From a checkpoint of a small image captioner.
Model: 20.6M parameters, 64-pixel images, encoder arch preact_resnet, encoder norm groupnorm, encoder activation prelu, encoder depths [2, 3, 3], encoder widths [64, 128, 256], decoder width 384, decoder layers 7, decoder norm layernorm, decoder activation relu.
Training: soap at rate 0.0017, 5600 steps.
Data: trained on photos of plants, animals and fungi (iNaturalist), 9.2 epochs.
Rows from block 5 of the image encoder, named by matrix and row number. Rows with one number belong to one channel. Each number is 50 + 15 x the weight over its row's rms, rounded and kept within 0 to 99. All counts start at 0. After the name is the row's rms in percent of the matrix's.
# convs0: first 3x3 conv, stride 2 (encoder.blocks.5.convs.0.weight, 256x128x3x3), inputs 104-111, a 3x3 kernel for each
# convs1: second 3x3 conv (encoder.blocks.5.convs.1.weight, 256x256x3x3, transposed), outputs 91-97, a 3x3 kernel for each
convs0.99 104:66 42 41 55 49 58 80 56 78 76 42 44 58 38 47 58 28 31 54 50 48 50 41 59 56 38 34 43 45 73 50 39 60 38 59 55 44 73 56 42 67 64 52 31 57 69 71 66 84 64 46 71 68 44 39 47 76 41 44 73 40 52 44 51 43 51 38 47 52 43 41 58
convs0.100 103:75 76 48 36 39 49 65 44 52 69 62 38 55 76 69 87 47 39 47 44 38 72 63 58 63 54 68 27 55 31 71 49 61 58 55 23 49 62 44 48 44 41 55 38 54 32 25 41 51 28 35 36 52 52 45 38 37 45 74 47 59 54 57 49 59 51 25 46 36 45 45 33
convs0.101 097:42 41 48 47 56 38 48 58 45 55 29 56 40 49 33 48 47 53 55 52 32 46 48 59 47 54 51 49 94 60 42 75 57 52 40 46 71 36 65 29 40 55 45 38 44 58 36 15 45 63 42 34 38 33 23 55 72 44 36 40 44 54 54 64 72 43 38 26 52 45 08 67
convs0.102 097:53 24 24 46 51 55 54 44 51 59 41 66 36 24 72 36 31 15 12 54 49 48 47 33 44 59 24 56 77 45 49 67 48 61 69 39 57 78 73 57 42 29 35 25 47 59 66 35 75 39 48 35 47 35 71 46 46 52 38 51 72 59 37 69 78 35 52 37 48 44 28 71
convs0.103 102:54 49 39 53 37 48 48 46 44 69 78 76 81 50 35 65 65 50 48 59 33 63 32 49 25 43 40 40 56 60 44 69 55 73 63 49 26 70 51 43 77 55 51 25 60 61 51 44 58 67 64 57 60 79 56 34 41 37 44 48 41 54 37 67 62 33 62 53 31 65 53 42
convs0.104 098:42 42 48 58 51 57 37 85 68 63 63 68 48 31 29 59 59 53 69 30 46 73 72 38 57 72 66 71 42 48 53 32 49 29 96 50 33 46 75 48 40 56 57 39 54 67 45 57 70 78 69 61 41 26 59 46 51 66 48 89 56 76 50 39 29 68 57 66 60 55 60 48
convs0.105 109:40 67 62 63 53 50 49 45 60 30 33 89 27 73 98 44 67 64 61 28 36 45 47 55 49 74 50 52 28 29 28 21 70 43 59 55 74 37 58 59 40 55 30 28 40 50 57 69 43 41 59 46 56 54 31 68 56 52 17 57 38 31 54 35 17 54 40 43 53 59 71 50
convs0.106 101:58 77 64 40 46 29 63 10 43 57 81 77 65 90 77 80 68 42 31 32 46 42 10 50 52 43 43 50 38 49 35 46 61 51 75 45 66 60 44 41 58 48 40 32 38 62 69 70 59 65 61 45 60 56 38 59 56 44 45 55 33 57 45 45 51 47 21 32 45 47 36 53
convs0.107 087:33 47 38 39 60 55 46 61 47 64 67 71 37 52 60 80 56 44 54 45 26 50 69 48 66 99 75 60 29 33 54 54 51 69 74 50 48 54 55 60 46 45 57 62 54 42 50 57 64 40 56 66 65 61 67 59 36 67 45 56 69 75 61 54 42 62 41 81 62 63 45 60
convs0.108 104:66 74 63 54 50 43 48 36 52 61 26 45 65 53 64 71 69 38 33 44 44 35 48 35 46 37 41 34 71 66 69 60 30 36 14 48 70 37 14 63 70 38 63 84 65 66 60 82 50 53 84 57 65 50 57 34 40 52 33 37 38 34 54 37 23 36 73 44 34 56 76 64
convs0.109 103:46 84 46 66 63 51 71 74 51 37 24 53 16 33 49 45 46 57 60 46 49 28 58 25 53 62 59 31 52 71 69 37 65 41 49 90 53 24 56 65 48 59 77 64 34 38 52 28 39 49 40 45 34 53 61 65 38 23 37 33 53 48 36 35 27 44 35 28 53 37 42 55
convs0.110 109:37 42 53 44 23 45 40 45 36 40 72 71 57 85 91 89 58 58 51 60 58 40 72 77 23 66 65 39 36 56 43 39 52 36 49 45 51 47 51 60 64 92 43 41 29 39 41 39 42 49 66 60 68 50 51 48 68 51 50 73 27 25 44 55 40 47 38 65 60 61 92 60
convs0.111 094:80 49 56 46 50 48 42 29 47 21 25 50 42 62 41 65 42 69 62 75 36 44 46 91 68 61 64 70 69 60 59 36 56 42 31 28 43 53 31 43 35 08 78 53 25 38 73 55 51 20 41 55 50 55 47 64 46 16 67 40 49 24 56 67 34 36 56 37 31 39 47 17
convs0.112 096:50 66 55 55 32 38 53 54 48 35 51 55 59 64 40 56 24 52 48 79 63 49 56 70 75 81 35 55 82 56 75 84 83 64 61 55 52 31 33 35 44 44 56 45 47 37 48 48 45 21 49 57 49 56 45 53 50 47 86 59 41 25 52 69 75 57 55 62 59 81 78 51
convs0.113 097:55 67 47 42 61 54 55 66 65 60 60 55 65 65 16 62 25 83 68 55 31 54 60 86 54 63 43 67 89 28 26 75 67 49 59 67 57 61 39 38 53 70 43 48 80 63 49 57 40 29 67 67 43 54 44 58 68 63 68 80 69 62 60 65 64 47 43 57 50 49 36 32
convs0.114 103:63 86 43 16 36 60 36 53 44 38 48 40 81 50 58 46 70 77 51 67 83 43 38 62 41 59 80 20 39 48 36 15 64 52 57 62 52 24 53 69 63 38 72 73 35 22 55 44 78 39 55 63 47 59 39 39 51 50 44 42 49 44 51 66 38 48 65 48 47 82 59 83
convs0.115 096:45 51 51 48 53 43 35 29 49 74 75 84 81 59 42 45 49 38 45 49 42 39 28 45 48 36 45 49 54 26 30 42 40 42 33 46 12 64 66 23 55 40 46 22 28 37 46 48 58 52 59 43 45 21 13 37 60 46 56 39 50 44 62 67 60 58 40 44 71 33 39 50
convs0.116 098:67 58 37 56 62 66 51 33 48 69 38 26 42 45 50 31 33 49 42 51 55 63 40 45 45 38 26 67 59 64 73 63 42 37 56 54 61 56 37 68 52 33 68 52 44 39 49 63 51 37 36 51 29 25 41 60 49 46 51 51 46 39 63 70 65 30 42 37 30 44 51 57
convs0.117 092:55 52 54 76 53 53 42 42 51 47 29 44 30 32 28 55 26 13 50 32 65 31 54 44 32 48 59 42 54 26 50 57 62 49 40 50 33 51 80 51 53 61 54 45 51 42 78 34 51 53 57 59 54 47 65 36 40 29 27 21 49 53 33 40 42 51 70 70 78 62 59 69
convs0.118 101:56 46 33 37 43 49 52 64 42 71 71 62 99 99 51 76 77 82 47 52 39 50 81 43 47 68 33 27 56 53 28 76 97 44 88 78 58 58 52 52 66 63 34 62 52 41 34 59 30 47 54 73 65 74 54 55 25 58 51 59 45 31 75 41 46 48 73 61 47 61 67 45
convs0.119 102:52 63 64 42 73 40 53 39 63 49 74 50 64 58 53 99 85 48 41 35 41 32 22 42 39 35 77 46 14 48 42 37 30 63 36 42 61 56 48 70 63 40 69 58 37 48 41 57 60 66 46 45 50 53 42 55 53 40 29 36 32 58 57 29 28 45 45 34 49 50 78 47
convs0.120 098:44 46 57 67 63 28 43 66 62 63 55 19 38 26 55 43 63 13 51 28 49 61 37 33 46 52 44 52 16 47 39 54 45 44 78 65 45 39 57 42 50 46 49 56 42 57 63 55 73 55 35 37 50 59 60 50 65 44 36 58 30 47 32 27 52 71 60 68 57 31 57 60
convs0.121 098:50 70 52 42 51 15 45 50 53 73 54 38 47 46 34 43 68 80 58 64 67 57 54 48 43 47 19 42 35 39 37 53 49 39 46 67 35 65 61 45 56 46 33 59 58 49 37 55 39 66 66 53 52 46 44 51 48 74 72 79 62 44 49 67 61 42 43 53 55 55 72 63
convs1.99 105:40 34 57 73 50 33 73 36 46 39 70 34 52 39 37 60 75 47 57 62 57 44 70 47 45 52 53 73 33 16 65 51 69 54 25 40 50 68 54 60 57 47 47 44 25 15 35 55 76 62 47 22 19 38 34 59 50 66 64 69 64 38 40
convs1.100 103:82 76 40 60 54 30 64 40 33 45 54 71 23 32 51 51 23 47 34 56 47 61 43 70 33 43 38 30 71 44 42 36 54 46 53 67 47 48 47 70 54 40 73 60 61 59 58 83 56 24 99 30 60 41 64 59 95 37 51 39 71 30 45
convs1.101 095:57 49 47 44 58 56 55 49 61 61 32 35 35 70 60 27 41 50 57 68 42 70 66 59 71 75 46 53 50 47 25 38 57 46 64 43 59 49 47 73 45 39 53 61 74 26 58 72 51 19 55 32 67 64 40 34 55 63 44 56 76 54 55
convs1.102 099:40 40 88 36 71 74 41 48 33 40 64 13 62 58 61 40 50 45 51 47 57 63 71 31 35 86 43 66 47 44 59 48 54 37 54 26 57 60 40 50 38 52 65 56 66 00 53 72 82 28 50 34 62 40 28 35 11 63 50 68 78 63 41
convs1.103 106:63 34 55 59 48 11 88 41 44 51 30 65 51 38 59 68 54 38 51 45 51 54 67 24 51 45 42 63 42 43 41 78 58 50 44 47 57 54 26 75 74 39 26 50 37 49 54 70 58 65 45 65 04 29 44 74 58 36 40 48 61 46 51
convs1.104 099:60 31 24 57 37 53 57 48 56 59 27 46 69 53 32 35 63 46 13 43 35 65 61 62 50 70 56 46 46 54 62 72 67 59 29 60 28 81 31 57 62 45 59 45 35 37 47 59 34 50 32 64 62 59 63 42 53 36 18 29 67 87 74
convs1.105 103:51 61 61 40 42 22 58 43 25 40 69 44 47 39 25 44 35 70 47 40 40 54 26 52 59 59 42 62 24 50 44 78 46 66 50 47 53 51 62 41 36 64 37 81 39 47 75 51 56 35 48 65 27 42 71 56 90 31 45 57 64 58 47
convs1.106 100:59 60 26 44 43 13 67 54 30 44 57 47 40 38 55 56 43 50 53 52 53 65 27 49 75 45 51 69 40 20 30 62 30 50 49 56 43 49 48 61 42 41 50 75 42 93 68 42 44 43 64 44 49 45 71 62 88 49 63 50 76 29 27
convs1.107 095:54 47 60 49 49 36 44 51 41 74 44 33 40 43 42 59 52 63 38 36 52 39 53 65 46 68 18 55 55 68 46 51 54 55 57 59 52 70 30 38 69 38 51 59 70 34 58 44 70 39 32 50 53 79 51 48 70 22 20 38 70 61 35
convs1.108 103:53 42 68 26 56 68 71 15 41 40 52 63 65 57 36 70 38 52 52 41 70 45 42 46 38 67 54 41 55 49 57 70 58 49 22 82 44 34 44 57 57 75 36 67 26 51 44 50 56 64 43 62 53 55 49 71 72 38 70 72 63 46 45
convs1.109 104:61 49 62 39 45 74 33 47 76 50 55 28 35 66 40 19 99 58 52 88 40 45 66 54 80 51 38 40 43 48 69 47 54 43 37 44 51 35 63 57 51 74 51 44 26 49 51 25 57 22 29 53 61 32 40 27 39 50 67 41 40 69 62
convs1.110 106:15 68 58 49 60 21 62 53 39 72 70 46 62 34 40 39 27 69 47 29 55 32 35 47 28 55 61 28 54 33 56 95 46 68 71 38 46 53 64 21 43 51 56 35 74 29 48 57 46 55 38 72 50 51 69 32 57 52 72 47 73 42 50
convs1.111 099:49 39 42 68 33 65 47 65 40 54 53 54 61 43 49 71 29 49 45 36 38 70 49 61 34 62 77 48 50 69 66 29 59 47 38 54 70 52 70 34 55 53 46 39 32 44 38 53 30 60 24 55 40 33 32 53 41 37 60 42 33 55 43
convs1.112 100:56 56 55 63 33 32 88 42 38 43 62 45 63 33 58 46 52 47 33 60 65 50 50 45 51 60 38 54 53 66 34 51 38 54 68 55 50 41 47 38 82 51 79 15 51 69 48 63 50 25 55 39 51 47 48 47 31 19 40 48 42 77 31
convs1.113 098:76 50 49 90 43 33 63 76 38 58 43 56 57 75 77 58 29 44 58 52 50 34 58 46 51 60 39 41 64 63 35 49 69 51 61 51 39 65 33 38 45 22 56 59 53 39 04 82 53 62 34 48 39 58 66 45 47 32 41 27 48 46 67
convs1.114 106:46 37 33 57 52 23 67 50 32 30 74 54 67 38 55 62 69 75 72 35 47 61 59 44 57 59 41 41 71 38 35 97 83 55 60 23 55 48 51 46 58 56 43 42 87 33 65 62 32 36 71 56 56 38 34 44 68 56 39 45 61 73 46
convs1.115 098:32 61 33 42 57 45 46 48 79 53 54 55 48 40 67 76 49 38 75 46 67 48 36 40 79 30 66 60 39 60 56 37 48 45 70 47 61 33 50 57 47 47 37 66 52 64 28 34 29 93 24 59 62 32 43 63 28 58 52 48 32 44 52
convs1.116 094:73 57 24 68 49 37 50 41 63 36 44 31 42 50 31 62 42 47 29 23 48 40 40 37 59 39 82 56 56 42 52 54 57 59 27 67 52 58 61 49 41 63 44 52 54 37 72 67 67 89 12 33 55 74 38 54 44 45 64 71 90 88 09
convs1.117 099:29 46 90 42 80 85 13 32 40 31 54 26 51 60 47 44 56 38 56 50 78 46 40 55 54 31 39 54 61 55 51 69 29 52 60 50 63 34 37 43 50 88 54 46 35 12 82 41 48 47 72 56 63 12 38 41 23 45 87 94 40 12 58
convs1.118 095:46 65 55 62 36 37 54 56 53 53 38 69 51 30 25 79 73 39 40 38 56 46 39 53 42 45 31 51 51 43 22 64 36 59 61 54 55 39 44 60 30 44 57 36 43 56 92 19 44 38 49 57 53 48 80 50 46 40 33 73 55 63 38
convs1.119 097:68 56 62 43 49 22 50 53 67 43 45 52 35 57 36 56 80 49 70 29 51 37 44 57 58 42 61 65 54 65 19 48 50 47 40 38 48 46 45 77 51 53 32 66 58 43 99 51 50 78 36 32 13 49 24 58 67 57 14 49 61 63 57
convs1.120 102:30 59 54 59 30 57 62 53 61 46 42 17 36 39 58 53 67 56 48 51 38 49 74 43 55 50 50 58 66 46 65 39 63 42 50 49 50 59 51 71 59 55 31 44 31 54 68 19 30 63 36 52 14 48 11 55 22 44 80 53 26 56 40
convs1.121 092:18 55 47 64 43 36 67 17 73 27 56 56 53 30 61 71 40 34 53 46 54 37 31 52 59 34 47 57 84 44 34 31 32 41 55 61 61 46 49 44 38 74 60 54 29 31 57 49 73 77 28 59 37 68 42 35 48 28 61 43 47 58 43