{
  "model": "image captioner",
  "dataset": "photos of plants, animals and fungi (iNaturalist)",
  "train_examples": 77898,
  "image_size": 64,
  "crop_scale_min": 0.5,
  "horizontal_flip": false,
  "translate": 0.12,
  "tokenizer": "word",
  "vocab_size": 2724,
  "encoder_arch": "preact_resnet",
  "encoder_norm": "groupnorm",
  "encoder_activation": "prelu",
  "encoder_weight_standardization": false,
  "encoder_depths": [2, 3, 3],
  "encoder_kernel_size": 3,
  "encoder_stem": "single",
  "encoder_avg_pool_shortcut": false,
  "encoder_widths": [64, 128, 256],
  "fusion": "cross_attention",
  "decoder_width": 384,
  "decoder_layers": 7,
  "decoder_norm": "layernorm",
  "decoder_norm_position": "pre",
  "decoder_activation": "relu",
  "decoder_mlp_ratio": 4,
  "decoder_head_dim": 48,
  "decoder_fused_qkv": false,
  "decoder_bias": "all",
  "decoder_qk_norm": true,
  "decoder_parallel_block": false,
  "decoder_inner_norm": true,
  "decoder_kv_group_size": 2,
  "decoder_positions": "learned",
  "decoder_cross_attention_every": 1,
  "decoder_tie_embeddings": false,
  "init": "kaiming_normal",
  "residual_init": "none",
  "optimizer": "soap",
  "beta2": 0.99,
  "lr": 0.0017,
  "beta1": 0.9,
  "shampoo_beta": 0.99,
  "eps": 1e-08,
  "precondition_frequency": 10,
  "max_precond_dim": 512,
  "one_sided": true,
  "adamw_lr_other_params": 0.0025,
  "steps": 5600,
  "batch_size": 128,
  "epochs": 9.2,
  "lr_schedule": "wsd",
  "decay_fraction": 0.2,
  "final_lr_fraction": 0.1,
  "warmup_steps": 110,
  "weight_decay": 0.3,
  "adamw_weight_decay_other_params": 0
}
Rows from block 5 of the image encoder of a small image captioner, named by matrix and row number. Rows with one number belong to one channel. Each number is 128 + 32 x the weight over its row's rms, rounded and kept within 0 to 255. All counts start at 0. Numbers have three digits each.
Before each channel's rows are labels from the 100 images, of 14976, where the channel reaches its highest value: "responds to" is what is common among them; "peak at" is the part of the image that holds the peak. Only what is clearly more common there than usual is listed. The data: photos of plants, animals and fungi (iNaturalist).
# convs0: first 3x3 conv, stride 2 (encoder.blocks.5.convs.0.weight, 256x128x3x3, each kernel summed), inputs 0-63
# convs1: second 3x3 conv (encoder.blocks.5.convs.1.weight, 256x256x3x3, transposed, each kernel summed), outputs 0-63

responds to: phylum Arthropoda; class Insecta
peak at: centre
convs0.206:129122173136124179089138132114067148100100079095139107159073100103151089143178145106096143176115148162110157160153085152125146140101156148154131108151100203144096149085127089138098111163105089
convs1.206:143067117098108078122111142103110133148065089140177113131143117129147099114091094148091174166102143159121114119080120167163161116144086119084158158140119205188136131103118232162158092155130056

responds to: order Coleoptera
peak at: centre
convs0.175:096104144132092112078094124108151127092148051115126146169108125103128133108134145093097108141093213119158086158169115068113160164143128126093163123151169157090173151120167107172146156114069098
convs1.175:163114115098115138131195146118159166092150117158139182178139115140184164135096157171118134149190086161160101165110120143139076115139109100146145148141122196087109141088089135079110091140155079

responds to: phylum Chordata; class Aves
peak at: centre
convs0.166:103078097134137109091115172188163134151168088180139175106124089176144169093155147114109084068047162104174121109180120128110157125167106165081223102161124109115144154174180120137117123097146168
convs1.166:155161115034166161091145121183129119106156113119156192098135155165161148126125146210160124138184122178144159117124132097094129196091066137105153165157122216130135120128153141152161141120132140

responds to: order Anseriformes; family: Anatidae
peak at: centre
convs0.148:123108137166093128166136092170139160179153142151125176115093117108155103109122143117110158151122132154116109133115102114157163190096039145191118121152186133091117164148124099131121142159088108
convs1.148:128108149141110130108163150153074141154150106076162153138179153125079160129076159143104143208109078088141103136117104186142105094124108068106095092124094111099135091105068117095065115090213148

responds to: class Aves
peak at: centre
convs0.45:169111101135168153074163088135122166213120194181166111152155183143109091098189148110123130175179087137131143134108096166096105120096099108190098073175116111113097154099105131140108133115142109
convs1.45:132144113141117131103105167194136127171105137086154106172115167167083123112107094079111158171146144093124059093093125118087162090127053068122107143231119079034154152098093119109119105092154086

responds to: order Anseriformes; family: Anatidae
peak at: centre
convs0.28:121084164131087085192158148151144156118109161122090146176120140130104129123159116157139196133106193144105118145177114211110167135059114181116105104146096124132110151110077090054095097167144148
convs1.28:115136136121096120127120173119128137158152170163148119094132123102098145129099103115118173218129122071121127099150145173126134152122201172091116088112183101109151105165134156197095156093253229

responds to: phylum Chordata; class Aves; order Charadriiformes
peak at: centre
convs0.173:100135161152147091126103141160105129139103106101105161096105065112126165119118106119133109119135112123153148147073151114144139149155143091160099125066125114146091104156151100192143185098119124
convs1.173:113113165178196119176135092170165096095112151152072154140104133113130111142133121111096105098132066144113109089128096082170148157075099156183088159123120113185127153085139156137127106121059112

responds to: phylum Chordata; class Aves
peak at: centre
convs0.29:105087080131165129112103165142081059124089111102134140136120094091123166157161104141121086056132121166125151127154142135148148184106099137143126087134129112104124109123165144158130128060109168
convs1.29:118163100117210122130166147111080148169137113152146172190134145153152152155136124153163073147146153165134138131150125129185122155179088108100080155140131172126130128140201109125151066140115111

responds to: phylum Chordata; class Aves
peak at: centre
convs0.213:120140176143178106118149189142174110108151087109098140102108076093158216126105140133128123110101139115133170175117106082183134101111157130152141118126141152127099083192174150153139113136084158
convs1.213:166117161118195127163103119140212083074081132173104146127092163121144116140160133185164214085174089147092106070161088124172129137119172122128143132120138137173122135092108169143097172120080129

responds to: phylum Chordata; order Anseriformes; family: Anatidae
peak at: bottom centre
convs0.85:133088166135112093157167155151117189131111108183111113177133111156093128123092135131141136126111125092116129116172114101162096147081059160167134121131110168124070090118127111161130166140138155
convs1.85:172123151122125095110120157179140113162166119132169127125148103155094152065137121116131178147110072056092116091116127206170132155063197140066134123155122151121153152148116112156109149093198179

responds to: phylum Chordata; class Aves
peak at: centre
convs0.33:141116105162149138076085105182120166192179132122113155086165109163132135124153143130104105077079174098193137142170159117140155153149165187067151113164105137090156138107207127109065108096123154
convs1.33:161132148072139162137138113166164151121159150136135176075170143108155167130138131180124154140158127160153175121118173111113077112108082129132176121138085177089146107092165062144127214122141157

responds to: class Aves
peak at: centre
convs0.61:080069128156096095098124124127130120105080110117171175160179116138142196106145161125162094093095163127150113129188147112132149162153133138084149124145132138123122151073161139133128123078099159
convs1.61:153141099097095091118166193099116123068128153118106135126112138036160208127129139149161091063164104137168140199122198182109152097142115122175120164144121139119180139143145060140178100116149143

responds to: order Anseriformes; family: Anatidae
peak at: centre
convs0.8:112104131139106163079155143112066163134141121151107141124124149176142135116122178105121103114092110148158083109195144163165129079161126150178151098196153134139049124116206128136121107107125145
convs1.8:142128109119106144150113138134122092150146086091150094067147136114151095128183126109092194133159141123089112096046139156102142128089058068093197162144130154109136112118120168134128094120137115

responds to: class: Aves; order Accipitriformes; family: Accipitridae
peak at: bottom centre
convs0.117:093095154073186130149171251132132149148120103165100140108141136105093100111082117148148163159141082134099172152141118138139105079084079157141154129157110138131115098092098098098158117130096151
convs1.117:125141166128176136125149111118197144127140101173136138168109150146118155102135167117111180119127107074096153096108139238236133181126167127104100160156107163104136127141121107126106117087142150

responds to: class Aves; order Accipitriformes
peak at: bottom centre
convs0.62:113109161145155104164145243174120183123143117173087173167146125158118108109106131101146175145099121129099146157152100140161148146132021142166211123144118141106078082141078122143152131133134158
convs1.62:114104178126190130122134118172114083109187116120165136114175135143102150095130139138127159180132141095149177067142128154160103154051135192139141146154115214137151148104129141090089161099160153

responds to: order Lepidoptera
peak at: centre
convs0.250:170128173090089113121185169174186146159097209078119156121130123121129153132185130112149154138122124153103109136099099204137146095079148111138158113104128111169117095090120103091070101176136100
convs1.250:127200109159079133128101134170099121134103135114103114126081140173126118111092127177107155117103113090102149122214141118097172145186136170124171112186163136174107176122145242217132174129081186

responds to: phylum Chordata; class Aves
peak at: centre
convs0.217:142114073156093184108089105199129108170123146153166146105086188131189058120175132130103093140139067183137203142146172129136074154147134149154124108152096137082105111113148117116088091097183095
convs1.217:138144123130133107113172119124128136184131175119134114141133136131116084159134143101146096120130131052103083071122102141099093100093098025141070108147067111103125074098185051167145093110100078

responds to: class: Aves; order Anseriformes; family: Anatidae
peak at: centre
convs0.170:111084115130093093067073124089105153111055129112179113119162124110139092194160124155112097178167099137141124188146131134165171123140131149145101136169171142098133131106159139178119127124094083
convs1.170:107117125192129138136133176106049126161147126106125130133119081147153140122162151149119098144110121111156106186114111106097123114138137095126138122103102150100095153087141080076125060171111092

responds to: phylum Arthropoda; class Insecta; order Lepidoptera
peak at: centre
convs0.178:130093088126122109146118145196132127113170139149139139157150128074107190176108075128113198163099169169085098136112067143138093145142119147186135105087121158144152113145100122153128118146137129
convs1.178:121095102145167099107063148134094175164113164135123132044120075112139159103118094158158233134104107087119151163142169136134127203125145086095133110152144105166139092131151109162108146118133171

responds to: phylum Chordata; class Aves
peak at: centre
convs0.144:120116095130176118126099202191130131113183113093117155123145095105125171152115114115103128104071160135168106142189119084146173106157136194080194114184159125117152147141176108108112112114068181
convs1.144:160107119063168146117162110139153136113170125155164185094172162147166146162113147206106226124142129192129148108101124147137095148097148151121155166142121172138115093089145105099079141136155145

responds to: phylum Arthropoda; class Insecta
peak at: centre
convs0.127:145117121100131139088148105119110111113088132094202088092123141133182086139185146073136127170123102089089099166111064167114136049117128056113116099180137086157104160117154136151135159130125138
convs1.127:083144083155098162091108067098098141142094072077101164122072092174139127102206163095120151181117129174107153156115089116135132170157131148106167118105106128144126200141134140111164101194085131

responds to: phylum Arthropoda
peak at: centre
convs0.104:110157145110093101070100104155172120097081206090093071153119097137208144171112158095180113090148126084120136126111145115120137066127161118115074138156095133133125098088135156142106117200173115
convs1.104:146182124158091157125135101166122096149103148084089104126054091180130110104165110134088140075116198139107125095129139112100115170184102112200191142122112103199114101126112148162170119144151141

responds to: phylum Chordata; class Aves
peak at: centre; top centre
convs0.240:112089143134122113171088182202109088101110079136088175115111122110125157105107087159152113058099111129086136117100114132092125175085069132166133086158137093143110125131125125127160113111107170
convs1.240:126155164151165135152161135140163151145160109125133161126109103147121147111157164123154181118152100055090134081131145189207122194106198081089081127094114162092107085165157077154133148079187189

responds to: phylum Chordata; class Aves; order: Anseriformes; family: Anatidae
peak at: centre
convs0.143:126080145112139142184171178188110146146122104164079160128095116144100141109117141142101131155127082101139134146164114122157134058095070118227120147157133120147066075145127138160189143138122145
convs1.143:162146155136106099120132161186162111095112121136123135152093123172087120127137173117070212101116087035067095108093145174156111144090129110122087181108097162141098115113124100129116130086086101

responds to: class: Aves; order Accipitriformes; family: Accipitridae
peak at: middle right; centre
convs0.84:102098187116148113145153163089138177142140116128108136165153120141109152158171121176151122127117133124107169172157104083204161076107101161163090131142152107113089083102139091136119100162100169
convs1.84:185072147116154075149101194131134084160146157195143114140163139128089160118156150123116204134138141169107074113092117166166089129113200095061167111139128123104145137117137124091128133090177163

responds to: phylum Arthropoda; order Lepidoptera
peak at: centre
convs0.98:188135079098138194133138131095120192137123131121160048114137173145117068138149141099118130140132140117170173155137136080137135095080125070073102063079121083069130141154161097139090145100148132
convs1.98:122088109107125143127105096103124150140193116131116164176141117147091135108130109094170099139139139162072167131137125105157132139123143146036198154139085090153122125133102146151155135147112082

responds to: class: Aves; order Anseriformes; family: Anatidae
peak at: centre
convs0.9:103098152171121124109124113134126175135142159128147144099107092164155142098165139171126116132135098149180122149177184146163150132128124145179078091187157109090083093084098075120143113090103164
convs1.9:140116121134100112147148113127131099121128207147100115139124174093110108139149142066085108079093094086118091189110192168131097084127121110114053113131094085092122109131084089074112063085172128

responds to: class Aves
peak at: centre
convs0.160:131131127132062084169061152152110137085131088141116155105099135112133134143099127123118083163108101142146111128052193113133118153143175134125089127148154118161128119178113159157176107078135106
convs1.160:114116156163189146189158164114172146109096151164116146120096140131161128146121172137125108125191044117106102118123085132060112146032111098139062093035111088180101125172139167144122095110139102

responds to: phylum Arthropoda
peak at: centre
convs0.237:152123142074110129106077163144193112104126107108130069084153135092217100181105131136163120118142079175120148153093186046126115075111206148111126118114082131074184092156152144155079121067103097
convs1.237:108114136120120131071140087100094105133121149157092144146110114110198095124145133122192100107111122209114167073183128103161106212137105089189152146129085129209148112123191106161132126153137146

responds to: phylum Arthropoda; class Insecta; order Coleoptera
peak at: centre
convs0.73:101097152097134172114138145122101082127136063104128102106084091069217119145130186086152113191099082169050095131116097132135115086080134126134127102162122164141158170120109154111134127128094134
convs1.73:111141156114091143090147097042127121130043034103128160118153114092152082112119118117104170154129149158127126082125131131124162132155113093136186130127137162166117143141131167150184131158198084

responds to: order Coleoptera
peak at: centre
convs0.228:100075111090127124066103118121111125072083113165147117202166102095156080137124141148114146135119204078105065115141074120094108148119148168088160117134073148125131174131156126131100141127112105
convs1.228:100110104098110081074146156112088123109159075138135152151188090075131225096133111169149091180159159109175138159109125156121163107144151148113161183119152206137155168113156117182125104158149120

responds to: class Aves; order Anseriformes; family: Anatidae
peak at: centre
convs0.183:105107126155115140125115138092096112080127121129146180142106104141173114136134104165149076130108107115126138191161119111179111071148108137230086098197139138081083124147098143168146144141137117
convs1.183:099111137149135150193113117078123129117107160105105129137151108117098139140151159148114190109170088125111081165140129176109122135125149090117064118062124097094107103121113087076135088171118096

responds to: class Aves
peak at: centre
convs0.238:095155153122163074055150116151162159131105151136157120128143151142120157063139142114196137127138093069099154162076134121209077139118193094150117131112142064152074131127167152121144100130148135
convs1.238:110208144174080118183104097165184133110099151120123114127081159089133143099154143141071160038185099092103141107143149144144156129162158153132082132145178062147129116132147110169097167135035146

responds to: order Lepidoptera; family: Lycaenidae
peak at: centre
convs0.188:162138070127127138046131087114175162189140181126121125164151138145181091133159098141122103135180140140166155123127130166091138047111126134122056068139100104107157127150120130111092199129121114
convs1.188:109129048103152183074145109113111186172139105135118132159133139133115135096118153076102101171098136149118110199129121123113140091146116157132132094149144110054142165125122100119161161122072104